Weights of a small audio captioner: decoder activation swiglu, 7000 steps.
Rows from block 7 of the audio encoder, named by matrix and row number. Rows with one number belong to one channel. Each number is 128 + 24 x the weight over its row's rms, rounded and kept within 0 to 255. All counts start at 0. Numbers have three digits each.
# sq0: squeeze pointwise conv (encoder.blocks.7.sq.0.weight, 160x640x1x1), inputs 0-213
# e10: expand pointwise conv (encoder.blocks.7.e1.0.weight, 320x160x1x1, transposed), outputs 0-319
# e30: expand 3x3 conv (encoder.blocks.7.e3.0.weight, 320x160x3x3, transposed), outputs 0-24, a 3x3 kernel for each
sq0.16:120087032097145145099143136111143107147157138112113126116099033128082130106130104149134116113115121095129064131115101093138138107109139133098105121142122113093081121095094155113123142132119136126131135125121098122117122109168126164124116124096115120093124149116130161060144150118150141115101124096143155119111135126127126141134129139150120134123138110118106083121136128123127127125106095135119129108146133117101102144127101135121111074164110103126113118070131113103139124114103063119104122137155116106124130135102140110130142145094150131114124090139135134143120144143122155101119113128143110099164112135129099136114110130092124130122129125120
e10.16:092133149123141128105171107121138137151143110093141173142133144118163118135145148146129135116156121087114143121158154148104155124123152145139114161150122109111103135180109153121151153091129145144146060172110105137046139117129125159133156125109114133107124125089100142129151139114140155104091139143077143118130126128122150102111162116109142090074091161107130137107106100124139142125130108138095150123112119117031123136104104137139140148139133105062143130138124130104138126138108153174107160101106160109117119148133136078121148114083128116141124133108139130139138139145098075119129138157162087132150099101118149146129152152116130100096131118146116050149151117138143116132143055124104148167110149102100129126099110123137119152070164150140089136106151150150160129140127136099101102149113133156150130128143126134137122138127133149126139122102120172122147122119181158112066141113109112148130112146143139135141128133097145145141152152113156134152144158109032138142160
e30.16:120132109125148146090118127164124155151135112122111127145115139101151122138112135150123157115160158165136097152128154148125121140118136126180142072114140146144165135105130122144147123133139147153172127091130149117135130100103127116093168110082121109138122117158157125149145127120122110166098110118168107138116094091134147095153114141115101146123121120132156128080168143104123080132122134150093123142138134154090114110132119140109119137162128142092111121172181122171175130104087136106145134112117105082150132155144151112130132086155174098127133134098163132132118097082093155148121116120134108114114140073192129094132127128113136111128149112146174138114132079106159135154137149
sq0.17:125132139118121136108105121167138085124114151082099119105076121124073134119154136114096125146120122121127132108142108114104131137143138116089131140119125123103124136115108123150120128129091112128129136137125072123118115128132129116115106127114151108128139117121139137163113118104109106118127132100127126139122087141140126117082135116131113117125093112128111109114130127101130127122146133136110103117127129093152148150154137116142062128128131118134146126095118133107106127121124135138124118095117147091125114116075123133114110147102080127134134055116147111143114105101125113074116129126140128161123089109130144106133108135098137132119125104138
e10.17:160126133178093141101139155102136143130130127150164161086131112117132125125159136137137140162085099101084167151121128139110120120093119141138098125128128177151124097166161112124130110145140151092085125119129117134180099119131151122155130092133120125145137081151106130123143138138124132136174118137126126140130139154123145088136126076128117108068163135149092094087119172124139165102125158114123136141144128116188125176142084130131097114112101169154142149091109162111121126152105082101147125077133145167102103066155107084145147123104145122147136113124155093105114110162134133147079126097106112147183107082108099155132126135138160127126079126124130154120124092155131138121119142133118113148156136127117117137113050096155151130139144149128155135128114125112130118145134111142099118123134152118113147158148082126155127159116117110147097136138144145161153078170144094130093130135127103167133148123129099097133119087045138136137144124159131154181122143140111113078130
e30.17:164118099140129127128111108116094128126103141121121162086113142122148121089134120150120125155147142131163139092102138100138139092127118129147114153132089124093124167102126160062146136112129155093080160119113111132141150124071167102147162115151114091144149099144126081153094118135113124139192133132137099119137134099144124108106117124128087097130112112119111088096089170098152119128139171151109149173113169129169148106116100138145117145167141143172156099113112184113112112137101100122129144105144110126154176092149138121161156150141091128157163165150149131131129119110140123114131122166122141139144061135146092085178088094119085103117141092110144088105194140099145157151183157
sq0.18:126124147135129137128157112128127100140133132146132133157126136115156126167133087104119094116129098116113100147120115127102133091105075147103114130145137126124148116109121087132124139121149138111108141114107165146146126176119146079111104138139115143128136131072124103111149170120140101128096148164113105130130111096115134158110119123126105110107136144148120116128139107124112119146131117138147112100133123122131112126144119146145135103158122133118094137120103100135136142158108127110149069161142117081117135171123146118184113078165152111102106151146117138112101110113129114161081135155141131109139147111131120124127130102125101120151094120114
e10.18:106114121107122122112144084145097107179141158143103081122096170116058113123188149069103132130129143077091108153054152136156115115124119127115117135186123141103127126100159100149100110118135138102163130115134115119094095156116115135110138166136142115129149136138145125092153124151122125117128112119117142119104107147106151131119129115127136163142122127116136143060124137110124129124120163071143145142134128125124169123144151100106130126152150122080088111145159139152099114153150125128145102109158130146154067113137120151130097117150115125155112109104109134106068150092135089113139145114093185080110075084103148117113127097142094137120117134144130199118122100104120131125145134171058106175096102134149129131170162128124136091129117112128087093108132144115138097146105108131150083099087130102147112121105116078132146116081138124148112129136123128126117122113081116139121179116131128148173130117116147114159110130109138118143109108118161135134139113135119091112117
e30.18:129106123097121142138137124106129126173083125117089117093121106130138104112119104124127157098127095093091103095145122092119123122144113144114141138102110157103113140149098122099159146148120127136130140066137136147127137138128109138093087096116110115105102161110080145124109148111143108124130125091108072158077126100147169079123189092131140115145113158075099192157091143134126103110124074091152140080143095097145127149130120137118120145119136202122127138097113123116116102119123114127110157102180082118109107108134105164116123097161117159176140088161113131182169114121118140129114138142101163115150117125125154108182049127081103100078110117100141113157107133134116113090084095
sq0.19:177137103131155141097140136099146123110115096091072168145114078133108154190107067118110073117127150143111104135107110113101121102118121121116098140119121138141139169113104137159097114123100121109153102114116116110110095169140102111119111108124097099119157103157133129122118167128134103114083154134115105063115126131139108114098128116115113140087095149079109080107153157109167164126148144126102116143123153117151098121137122080116172097121098098099143095122096132131152112171116125098158128125117084140105124119108115135183107133147097092119123077117122133110098087125153080078111131156124143146157092088114105121159128168124123132141068175111
e10.19:147141128162166091154120118152135124110144136120100121124111112113148153133139125148164076126132141110106068102088156148113168128108112103144124176161105128133106148105172169130118094106145104113105066163124105119129124143096122120130147102134099115117130123129129171104127143126120171140161150134152153122124103156106146138113157081152114141105090115093140137133154123096128110130138145162111139156144129104107146131137139166161167128072138109150084124114138148134125103109117146158067144092154135145168173143106111151129110139107108122096142119128167066130166143089077145130142131101113211117117156142127122119157125166161135137146123117073185149077120158134132156175116120122148159123145106125127165115100117130118145119096147151141096120125129130136091168070120153148151134126164129129131150119147124128130152096116167145146118137133136170149158113141145088160138155133126170134152094167092135150155138131147174122093134144092093124130115149137132095094115
e30.19:132117154163158148115108118137128134117103137123100142126123125102117124136106146164117114127092136125102125145085146151137111150127105116115098088118117168127088119129153120112090122114084163119130141104090163142131145128118136119130177116132099116136122174147130121101117165123144124133090119130116125155106121075150109116092130118104151141145131132124140197125148125101135145118168144141096120126145146121089138116183144135095105124127148163129162127106126139084099106109087081154113157142136115122125136085137103125108087108152135158141153170149121132109161108158104140153140143136118132099106127087162125111136117096111124138112148167109170158137087148106107140135154116
sq0.20:150116139114137143103147133115138120137120100119084148152140169100136137128121147141115136087092130129088145131088097110109139144131109150153125134114134121125146115138154150137126117148090136120136134143135090144105133128140136155144134066125124142131142124148158117138145148142130146120135149174160094081127114119138100114149161162168158119139134139149138120126113145137164144139114141132112075120138122132131115174130102129088080149109127142133142137127115088105126113139151137133114133125122087152131130144130123157121143139142163153110120110149124107127134131099122098161149150126150107106140122114132120107127090115128130101156132179150
e10.20:114090142101095126147110108119117145146107127105119129120114138136192104134126102159141079100116125107114144100131141134114119133107123123089120122117109120113134116117093141110113094124112094124091134159137096115096149057151124141121137096099080130149146176142130131149122185076097137117112113100117136123154132131113106121152129134112142144114159147112134152149154092127130145141141153184128117129150124116140107144094094148119135150117137142111143133060165098144116113160134118107105148129118089132118139165128117103158100103104130117088154133090101067134134133116117160157095132100114114125066113123099149123128094153086099085112129172109115071091118124069111096099115120088150130138111129101132105146075104166086083098119102100127126133135139124136113093095155093115149100167146111106090128129071125104139096096163087121111112116143123155087104106083124119128121131076108115150117145122103145140098106155141170107111104112068101112126148129149122138135112
e30.20:139154151148158100135119122129123142145139134165132091161118151082117143159138157134122120093132159127211126151117124110137121111121164140116138098107139119118171118100146113128140137058130129141153124132077118167107128136106138145111174123122146108110176121129192120119138147099158160123120092109150115151114122115128143102113156092114160116158151132140157113121150123078139124115173194102150132138129147133107102141091130172136126089153116129147139135151135099083121145128118147128128087142140099131110103120165127135144104110122134109140140112149102123105158126083098138144116134106149136106138130104162113100110158160145158133136143112144120128144128079187133149160136156
sq0.21:105122138124151114114122151104094140078116165128110093122114125114120154146118091111153112165128084088150159120150125143151125111114132143112120128096126137110151153127140127113098144108139152150110163128117126134143072125083113131119129129107115151091078140101136133111102118115128107155111118123134175159096107137115154122072085105096105114121080154137074114153122121174110111104141105158150114127141091123106115126100128130151110072156091093091123106101107152101075109132164133142107163137101134153109113108117123125155091179112087093108159121104094099088095097152139103102145128103099115171123127132137098110128145128099148113097104076143
e10.21:117118146146133134121131145148116071144130137097135166153118143165096124137085147132148108099123155136088142125090151136113136121102109107114172122145134125106150132075161112123102148106128167103144167101140112142096122145120145101145194096158155112131091145100168134141162145131110118142122102108105134143089112130102104121172109079143097118122135126130132100107129114141195157109112130100063124119122148108101127134111069136113131099124129110148101131129122080133118159159132109146101124126110150130163129103135145057098142133129129143115143138136151090211158125146131124124150075107143108117148165112162122159135149102160130135140162140170124104107113086086140115137149092113084147149152102090127146122091142144118128129137157117171121104105123124167178121121141115103163088147164149105168142136143109098143119130093145089129098119115158142115121118119119134102143122141081135097066108143120176112154153102137143124155139119114176136120083122138100123139100
e30.21:113111156100095107130153046110126125133108146138127124130158135112142088130108158102105110134122105126134144115119120128161128133171122138153111122126104135157155134162100153145132144112124142107145105150126096134077143103125101138129172080127130120141167113115128157119150136113122171098142127123134119136133106082107109139198085149130125164119155136113130136076107133108078129109148124117158129134095128130102080115124122072148114109135159113113131089166109112171112118153095119142147147092109114145152115079100116120146156139127135155126105126133118087155118137091131104115099107122168061116126161114179101174113104091104139109080172060126122069148147128175163145131118182
sq0.22:117130136151150109137137102177139132110124093125102124097124102124116136099161140076126120115092107121102119150147117131101147087107116086104139152088128124112110155093158119121129121097144154114119112135141134116124087129134109116107123145089154131110113137095114125089121136113090122168121105108098102095133099115121145114132085107111113181116085129091130122144138063113185116142115142154140142121144171091128105140088151142117120086110134105151077142088113117118123136156129164120106129146146138108160125150113129123157103136115140127095124122099135159092106109111135148078149089114105125118112122121111117124157110135107124139112135135100
e10.22:139088095158103124133135126141126109083132111168083074106125113134108162149116123122145106117123123098103134136147132100123120137134140089128110129155123153145135127122157138137103122115106128102132136100108160149121110147158112122093151162160147125052109146127182086128112106103148121134108082125099196146113143191128124097098125129127144111154076121155099115149146144139109093097103133118097115133145148192151117127144091163108100121128108117129139113144123111128137108145113106069129112115127183144137134112121163086151119122116127148130115158101124169170097153119131125092189119080179122104143114100120108131111146126146118111084097131066150110105091129140150112097158095170133144160154119115085141093133133112121135124108129099148115116071153125144126127099140129120143123125118135103152140104119083131088105130152145132156111140140139158086095110173147111124070149104140111131117111094120159144123147145147121104135207120121123084102113099108099136125127
e30.22:140091104126086165141111139156070140124108136133066162167108108140131121088140101096152157134165140180111132161154095169127131171086143130172143094114123108117114141098094084084114140130109133130105153129113121121133119140149106070137134131123101106131142121135126127126124105139096121102120123166083122132111129120181124110140142183123132100143128130123123142130155122142138126123103116144104152149109127146126089109114135171113108121144131144156130122090132147144155080077098135127129153135127145103161144099143105161140154138108124132133146123101117139113145130120131135142129121148144081099123127147173093183140165117095138121101142105131129111116125114107147150125130111
sq0.23:117113098117128094117130137146107138092134124120116123120116159123086157137142130092104168120125087150144163096129141121139122113125155080165132118123150098141126097125136108099157137132125115123128110114127128137119095115110119102133113109127100126115105119107096128146147121103094095125105125104116106125126140136090100100144115151136093159112141118139104090161130096101159098131160155135105125114139067106130115132140123129121132125128087124116169144133124133118143115116140160136112137120129098139139136130151135106094104100134134155179100143116117150156137098100116154200122112116140120157130143142118136124117135094145126132112089128119
e10.23:101106135130123090153106083145115145110095140086126107112110111110151119139139113170143105094150125137149134128104091116112153107141125153102136137087124186120108103119117139124134108089098161137123084153132147117133132153128129124122106079130100121105112160110118155121137141117113042139092080120140111133071121139090109113128115127127128113135128139120078139115130117120113142075134135160106119120135110099056130092141151074137077155098086155127105103149107115114096131119087086137107115124102100159088126092080128138149112141175112119136101144104138079124163136122113139126118125152098112111155142098131120138120097126135138165123095157129132095167119110103130133096125117121080130127080155122103136149166150121141162140121151108092125091106097102083093129126106111110079192150135143110099114152117123182147153104143127121111156097094119120189130162093115126136090105105142134122110113123090099115111094128149116108120120129131102127120192157115119119133131
e30.23:155167141147150112117147116111163100053128123053107145119083095162105125178171130124164131094123150099117143094127106100153111162106094109138136125141107111131107151119122130117123092134110149115140164103118161155131126122106107135119097121132108144124134099080106111116105118150120102131127132094108103137115116129122126137101107162160113131136106143147139083115155151141147108176178131151161128096116125151179164120142137098136125109076173112100125136073124105145103061150091103109117129122113127149103125172119128122133117138158168151149098143124085159154094156152111123139077141104114125119146156120086120117142160131115128049138120099115120107134147114133083096123117126
sq0.24:101142104133103080131131103162082103123104143127152155136120129121119095117156132158174145154118114085138114108158106118130120143143089115121119118065097129139091078119128071129114136108132094131082141140146092125150113122099155110115090150107155130132107121154112099125098115156121150119140113139131144118126150116096148147107108085114130118144063128126131119127065093118108112126114111138087129104120131119117151137114120106138128108136148123127105140147147163133115125085114103145148120130144100134137123108136157159124118135115135149136109094085138082082107117137100153133100119130148092135093120144096150122108124136126139133090161123149
e10.24:132114160122120142073149134144117149120124105108126085145138112131142106149153118110157110143142131130122179123128096096146102112118117130163142123150118125143143131139136065143160077102105126151108142110143138144156101109087141115114115066144141160122058135149141101153120129124094121099149123146147120127094136088118089149115125068162119128101145095145092149088125161121079118077131102136121146136137102125156108154131142109117122114129137096136125092160136103099137145142120123113147117109155112125064137125135177140122125108126147128132114157084127117172080107155138129137091129079125170108093158122127127121108147123089112072106158117125106164167103115131162126123117160123125098128168139130097149110165125156155123135133121128112105080083104118190130142125119147107126127136113151136101103121157140089077135168108122136130097105142132126094144155149086132133153123125125075120092178136109116138122077165100129082128141106156196108147125116132133137181109
e30.24:151110092087094134123135147142110130157108118108106150108142137138112125122167158079064141118154141121125139116111135125093162112115132119107105092114091126127124128107128144123126107134117114170105108174146089089130110159127124157116124131116079152108160128129145102099143148139112108101114122156136160079110123103173186116137147146146137141117165134121118102102113126162095162142096178101134138142130121142140154120137116142176121173157118140110105124151151135101123124129149129152091116146148090136151155125125115137117160157105108166121125138116160107111155144114112111119125133159157147093121126096129122133099110130164154148140132096129118134113102119110145144147137115
sq0.25:113137146148131150120174089141128133134145115106133152111119136139111145134131118133125156182091106137140121130170138144090124130109153119119124113114134132136098154157135116136103105085107129148121167146123154121150121139131087131121116130103080112106105164136166081103114133109133126140110112127136138140163138111144139111115129115115129155107116123104131151148152150120137142137112118084132081132170138135120093146100129132127126126119159103143103114127105118143120143130128122119149120151141157094131123141109124108126129114109098108132115164111124152098140109133168118096110127144121151125141150140117128111114131151126155116113134116123
e10.25:149131112138136133104120126127133164107095110109132117118138133113133144134135121097133139152115097126177128104102150172150085074141139085156133106114135108133124133079150117163128098131114135150132122118105146146103166144106142117086151110132151150105137114074140083092119165108185130154116107091139143123084164140097152116111105128128120113097097144136100121156152128154169132124125114108122121137146122106125130111125128115088154134085122124137119050109121115112108089128170148068148128122134124121142146129121110105111089123121097100118122142125164109131116127189119105091145073077090140134134093141114124137151165145086141149071136110150082123102086149132137112111086106155143074160146128141121165112143108120092107097121134149110134128145093145136077177075105156130153105121102145138135131110133121055097116137120093158151133119112122132116151103105150148108094094125137116142102103124115128136096126145105171132116134112152114082107105132109090081170165
e30.25:135089093091124155140128112147103127133129124138091177136135060149117108119137136105111140107150158145106154128134117146106115136099119131142142150094161087093115145065106098120156106148114136111104156154132088103130134116132147112101121147106151142111172126111141116106124153112138105111165142123067118131146098156116130137160129164126156088098129134129145095154131129123149121161145184158103110142139125148128137125125128137129109122117083166115080109081125084142164108136102129120121127139135162049163106120141117157112136166099132115116188141092142130102160122153125115122118101110136084130160111143185077131081113130105185136146189122139120128123109117158153145103159132
sq0.26:150104137141108140135162145088121133140097137136107110116132132115154147116148097167162096136150120106133105157092127091156148120119129131107133103110112129147109123121159113154087141120128123106143144093095165148082125123092125131154138116093121135120123145100097121094124140097134081124154141153130100106109084134131136155123144105129110114133094147117127121134144121133108126145127141109157116103132133126106120117127118160128101114122167136130138101104076141135129128121143153119130138138155129120131111135163153136149107108114110101133128189137099145137117126135119109118176140123141097123107171131124095119099129141111086106132113116133
e10.26:095130098132149098062106128157135133146083118123142138135139143147120114093134116115115114147103105082110080118171121154142119143101106129114137135151139116124118109113116122117120126166140130127165148129124103117114150126139100138159146147135157115130096105166148158154163185154167135159140122116112130149122104153140133115129125116094158115178145119151181102149124169145104120122161178074143173150136184094109094135143137022131105080143149117108104113123144153081099143118159122103086127136128103124127133147155118125131151132077144155145140149104133191122119083127149158143125152131095131111138101099101113131130127118105127125139166122109123113131150124164127082129116144134135149144105119142103110131089152132159142157135154115108144134104128105135141155123149122088149120053158136141101127096117163071112126101132115141094120127143129123123111121114110133119124169170137121096154094102144116120124156154150161138166040133123177115141122122121155148138108
e30.26:122085132126124111109133124122144146126129125146137156145130122140138108135118123127151109094118109149160108152196117127169155106103122136131153129091143138135114148151133133118119128129125149119142107125129097172120131146141118114143122140101176130122171134140114115137110115111122127189143139097115153123139096138138144110173147122098137087160110144148094136165125164114186135086101111116138159123153117114160116115158146125129149112118158082129150149128153129151151123142095067100114122098085143116129133088135127121125118140158106152114157114126117126176110090144159132138169163105160135129107140153127116095143113127088130121114086157120104146163143121163118120136134108
sq0.27:117128090115108156134137117128125130120092111139110141110139128140147114154099140127138097153155093134111131148099110123145155144151114097152136150075149119115090107120157098157112141113090091131092152128133131144141128166087128085129117139119102132124128120122141129099134168120113111124146127138133138139092150150114115138118098079139144097139123127137129150118098126147130106126132123099116091126095106141103116150119118067103166141109094131139137127164099121120111129135138141088139144099113125174106134141135161129158105084112097116100141167101108108109123098131132135138120110132079130099111161112135113123095167120126135123140105129129
e10.27:115132171145137138184118128172140109122088113120100125121148169168103108155159116103182154147144120093121157134130136093159115161147132088128114171158115130141170159137125168110121163127144103126124169062136141152084132105157159169078160096143101165134137114103148118100124103124134094142122156110086134119149120151165116120132126135138123184138140136150146086125109090098121090110137056158113129084142107106166125114135141078132158144157157138174132124146104170128155144118158148097132107145127108143144124129134109124104147133128141147120117129150124084107102143107127123137088138120117172119164171163174148112122119149091124173136142107150121099143171124085130111153100138133133111158152115148122153134119130130127151144147131109044129154157176116154161120111151146107146127095133089130113116145146127132125105107120178137116115172155148124129159160103119140107107155097130134178113124150159139126138103139149134134119081151146133129126141129116092174128127
e30.27:150120141136146153101120133116137109131154127133164134101197111111165116128135165143096090123125138115116123101108134083129156120096106147093119120144104148108126113167130093158140152153071069123145122126141126125124137130128097127092167152133117138148092152119144125118133122082131128117131147130096118119103185092100113123149073125132122104128135140181136144105113119098149127169079104147120130129097125154127093143132112115161108154122123144091123106109131118179131104119103137159106152160119144187109126089149103147148144105124103129126181151081141114130150094125120152144137083140194133129129174119096159100124114093113092135097167131158142110151089177091078143111136137
sq0.28:155127120150112108132118133121121122122140142156088111139117108104144165150148125137080125132108127102143140141121107129127157124116162148136122105119145155167120129117204150117108128136121132130122115119113109095139107113106097114126088107137100154167164142154105129125116151107100132088143134144059124126110123106102128103156105126126119107135123136097180088112140091125123096144148120131103084151104129129104135135134085152089093119116106104106104094156106109170151125115152124130163127130173120133136072104094124134117101128119135149125144172154130167123168157179153106107115147152133129150159128122125091091100099148131133136143111115144
e10.28:077103122150117112093071141164134107119157111114174146123118129102126090141133137147139118095109108078129089104146125148153127093140151107123113159153104106084140134123109103156091104056114059109155109103093094126124162098114143104134132118118093115120113170133102152116128128142186163134146100147110096127141109136087125104160112106122071104128123113108111114082160107107110127093131196105132091119085142135130094106093156108137122087107150128134112126132092136076141125102164057102137110111112098103114123131061133130139128127122112158167153148122138121144116152140118144123113124106119105156153158146123099106120129149123113147140094122146128083153075133110104110172143136120153107122155091125149119099146108101091131137140145123147141124105125149084093118120134123099151132130132085127167114096107141094122142106113112118119120140139131139100136130078138139120104097097152114122156129117082140157160133121135164129095132121076146117135151090106131088141148
e30.28:114154137134130141131134109115121123142130129154110112121133104121140147106065115165086103119126143096109175133128090141149125159113107155145139108131116101146112124165175108145146137157142130166185153123159161133086178131166140117180108123162121153126118122164158107130140110126149146148112148153129100108093083118108165158156151144156090148178166118071112112109121105153139130175159173126121122168159148150109126101128163106093097128094115118121135140130138119147136092138127121056136092155101107123159155121130116145157129147077118150121110093160131135142089080133143110136090129100058119126139130158112112079133125091123183140132136098113135144103132139168137138120112152
sq0.29:121104111122136154128131159131154140084123133142142113144093124133085118138078130133102091098119119166124143160117132120130122134135156127103100134167107120116165144114147158151113124136121102114151135092130150126143138148149138128132139122141127094115120116095093145130122120137073125163127116143159113142111148174127128114122127149084128113115125131141117128105112125123134154125156136131096092109118125157121136134126123099072138131151093123151149135118115074130100095121138166099159129132161147144133092142110113119134099122109122124125127128145135147141101090158114127132127130121132130098146135063142096106145129119123140126136074124124
e10.29:114128137103157103145128139141138148130149149163099105171116155144101141151072153138109080123124160144162107147113146132131144127084107122153141130124097137091151124051137115146065155210164085109106134148122149155172133098135147139119105151170126113151135163134127120115132122132131103111112163128125109136116122114118112116112139141144139156116087101113129141103127107145162136135104146148142116145093122099111133128103139127142127137129166128140076130086081166133102134070117148170087133145098149157134137092087082155166073110104149131138102144111151103137142137103108126113124180145157144121142132157104156144148169135178138120110155169116161144118118142117123133137139090103154136164110120128131120158120157113123101133148159134101161168084141121134118173119152129120158097166128121144127124078141127084176127102138129137127127121079130125136145127143124118137131183117120145148113119141171119074125160121169123125129111165160085158114155143139182120124161
e30.29:152160125135116117109096145143122148111136104102160151135154146121129098146116131151163070075096113094145144114148108133148135143125134094093131126139159171114161107136135102132059111115082113099157079120137151147147160134144102171131141144113149135118135142119152139135102106142129111168120148096171143130080155085138150071111094113090116105143175122147147148104132149160134141138108138119041093127160167104140125126168129090117137148123130129072137147115141183140091135087109116141075126104075115108087160137159120126164133129115133132101127085120095148135144081112107116141168132117131131128130154116135135119112106109119175148124133146118118150147117155157104143125122126
sq0.30:112143114110142153141104134096126116142117100172156110147128132158107141101138148112127127127140141122114132108125110142122119160133149111108165117112121124094107103087135137101162141125168111123115128147113170118119153138093131134111145104081097110133082117151147125092104108152171153152093112137153145144150112124118166093128142140123172130135100100136087102126134180149080122143147114147106124116120107119118108130142115139122102155135124120125161110106132142132076156100138118125099135150115116092126124080134168102113159150064136107128123122108105077172129092155115090122107090136114143099127132116141125086122123151129155120119143101146
e10.30:168127113118133136123124112126143107152112094097191138182110090132123128099093135133123143184112129095153106132090133119093139130122109145125120123095177124150124101119087128068141122125118141139086084159150152101131106145147164123138150144160099151148136114106123118172131114140086157159193121171122082137098153137113131100162150110144124131110127104111132140128155138131115127106116122153094116139116149077151116133066113125143133105138091139150139156096105082145145130147101133127145119094051131115119086142157105107085113156143108144154135118134192154122158142073099128102113142111125103110150116092125087118130126137158123180123123135117085123131136141138090119120129111107099115160147145167105114121137161184137123160118112141117127094117115115111150109077111093100098122155123108151088124132147085091108117139181113136130125136139159122096111124147112131129100133153090109112086141156126089099145128166148126147173161132137139086134134121136089113142096
e30.30:067119112188125162099120119151126142173090123132101113139103129156149143126147136152172166109167132118136104119121124127079116119121119155147146163133117110153153143106111151126113167159163145150136113126124142114103098156127124135072150124116102113136103114154118117175145111116142124139143123098132109093129127147123113091161161141150168171141124131122154078118169098092117081078095130104149071122166120138102108081122144135115095143123113124153134124179117157123171190085167145105140146124145110133149110114114101142080100094157171141174188154116175187119126141128112127133124141153162147150130115121155120107166127116141080100136073067153123097137138128143160175103120128
sq0.31:099122120131135061092114149112096126125121143110117160131132145143121100111113128141124152128115124111123125093168141135125136133127153147131121092152158161146119159119105106135147141125133106106115136143134089141136109123137138158098099109122154125149154135128147152128127085143122148077133145119075132143137164109092122113101142180119070132122154150149131157141107100124086113134107130110140121144147125127101136070135138125145082091119163127112144128126142134101135122083132128107112154100138129138128142086143131138097142140111145105166143119141146112126152170129161128149096140125120123130170117157114134122129111117105121136139170128129
e10.31:134131117157105138128093103092115156139122119089141142102167154090129105169094111155115111091140136135129131095135120127159146079128114128116098107119139088178108131133128108100124119136116143116170140125133117127123133151137067101106133113105124151126102123136097144145087132139136125103071111122128053092130134097105084137114121104097100111100079117135133084130092078118114114075112119103108088158113137104092143107149158161086148091087087135126099138111115130134128132108122093134112119139165119100136129164111145139103110121154105137160104094142137167112145129151131118142127137109170111125155137139128140133067113104130110116101120104126138083120066143031149129132090126109145102074091115110151134121151112107100113130136120117109149094108130106126117117101127140198134151141112110111122144104126053128115113149121062125091115087142110108144128142148120164101097111129123137124126102155135104138113167160140149134114149115120168117112103118138129127143118
e30.31:149149125155109110069118108147111141117148115079139156140158113109093099140154114144111104153106115108136114107126169131100114119120149107159124127138120136125104143082133146104147103134118188166115117132152105157150135131115105132102109144110120133150148084109163133103158148104102124142137161125158097164178101143095173127138100125127082141157092129100097102098114152138127109141164144171111152129147171149126128121118137136135150118123101117105141155122130143117096129116082142118158113140139173130163168083107135162122104107120110088164135164143105149156137117144131096147128129123119132112143138144126130116124092076145169160106149104111153172164137140156103112110129115
sq0.32:101131156096102182112158112119144150150094134145162097152137115088120153123130135146134153099116104102089091172103161109122155157160100122122113115137157134114136095127136097105114124115170122130122155113123159143091140112111117106113156093123136131136099146091137142110136188131156121152108122166167103134134125135129135138126129099148134107102116115129097100101153163163101107121122109142139165155158107090132075140103108154108141080128098132101115123133128161143140131165156136101165088154097137108122129128129157090159147148115154127133128131163114106144123136119107163147131128145156157110153132114114112125127136115098095130165109100136
e10.32:161139016136149104085158056125129125125156120109100131136094162142122149136153146108120134137141112101150147102078120151095091109156135133137111120114089080159111128124124138124099153143146115129085113124120096131122114130128144140118153142095105142088126103099128149137159142150145077123131087128114150105122133131177125099102134149126162150143102132110083115154134121154110095136152123148105135138122147122128111113155141115128149123144111098121136164115101133121142091117114132101110117132126110113168081162110133132181100107104125155096122116121112150123119111089144147120083082074102135127148089104149119167129172135164143136141139083059058138170150087115145119143147163129140104176118106123113132114088144159128115115088122080171145114195145141150158159108109152104141145139136101098126134114113167104135150118099137154115107148115113136112129133112141130127084104127107131160114161140125167116120163145130106142163122128116163144149097125130107112136131
e30.32:115143124129151116117087132110085139123059119107161132105107086131092137106172106140175154121148145144122122140125120151106124150150139138122151170066145130087171121148110110107119109147098123117160165122117109146105123123128164084089120148111163098117106144126079114148099129093129153144113082093176108160122168139146158142150141146125158121137117107126140130145104162117125109125135139136110128103155115123087165162125147152110138127148144114112126082154120102085106134105145140117127111085128099108136115117122123118081126060093129095086123129108143114121128136140084105119120117116143139141135134137135149114124071117099130153103123125119138127164123134167123105129089095
sq0.33:095148148116100158144150134086141155129164130133120096128116142114151125138132139156088154073094128131087142131110124130156133106091108142129144129114132141149114089132112113124148107140081108128135054131123141134122140156130139137144168125119165147136110123089145125162135118123128128139148147112135113114114179103120095156091109119128111143144132113128150104168119124136085134107120137080127093110082102097134157081127143094172149110141126126136167127131139104123134115126115116159152117120133125120115124131148119147114134133145116108153073132144114108130145155083118119116110135121114129145146114126102128149110133118140155134102153110073
e10.33:118144132134147132093143069120118146152099139146169093148112155136142143102157129098113130062107141141170117116136126186129142059137160104080164104148139123115119132126116163141135106150138162148140168141099191101104129122130101098142126115083154133119124080139119131138124173109108139141132144078163115122132116104123153157108135143114144092116150122135133122151141114140156117148129103107137141147091105135140140093136114100047142122155083136154134113153131118122100109148132106111119102127177130111126142070116129161109094128125152111151170126118097142063156140115143142146066149126157139118103141136135097138124104115141167120133164081133087124151125090089113149119124117142126149113132166110093074124181130149141131120130109137106119071095143113076129128148129088140075127104127118088099116131096118125163130120137146137112137122113104089125092097088150125112153121114128142134110120057120167180129131104155108138120140133111132144125128144153144125145136
e30.33:110111155138133082132096103139103116168145075123114125162091130111103111122092128141121163148187119126172126124105142181099129129105114091107127151089098133146142143127118122143115138117075170149116105114137099144104105162084102145085153144101185130145155186147140156111103149153100110104139138128145157121152099116116149129102197137129171110136124098131134096140132154102165139150130139159132120120096152102152127148122137077147190145159124145137117170098130144150137156139126129133125148161106159144148129134101135119164165179148132096097163114099135123128141126159130148114139112116112128126137176158155139113158108127163106140117167145129136107096106113167134131146123103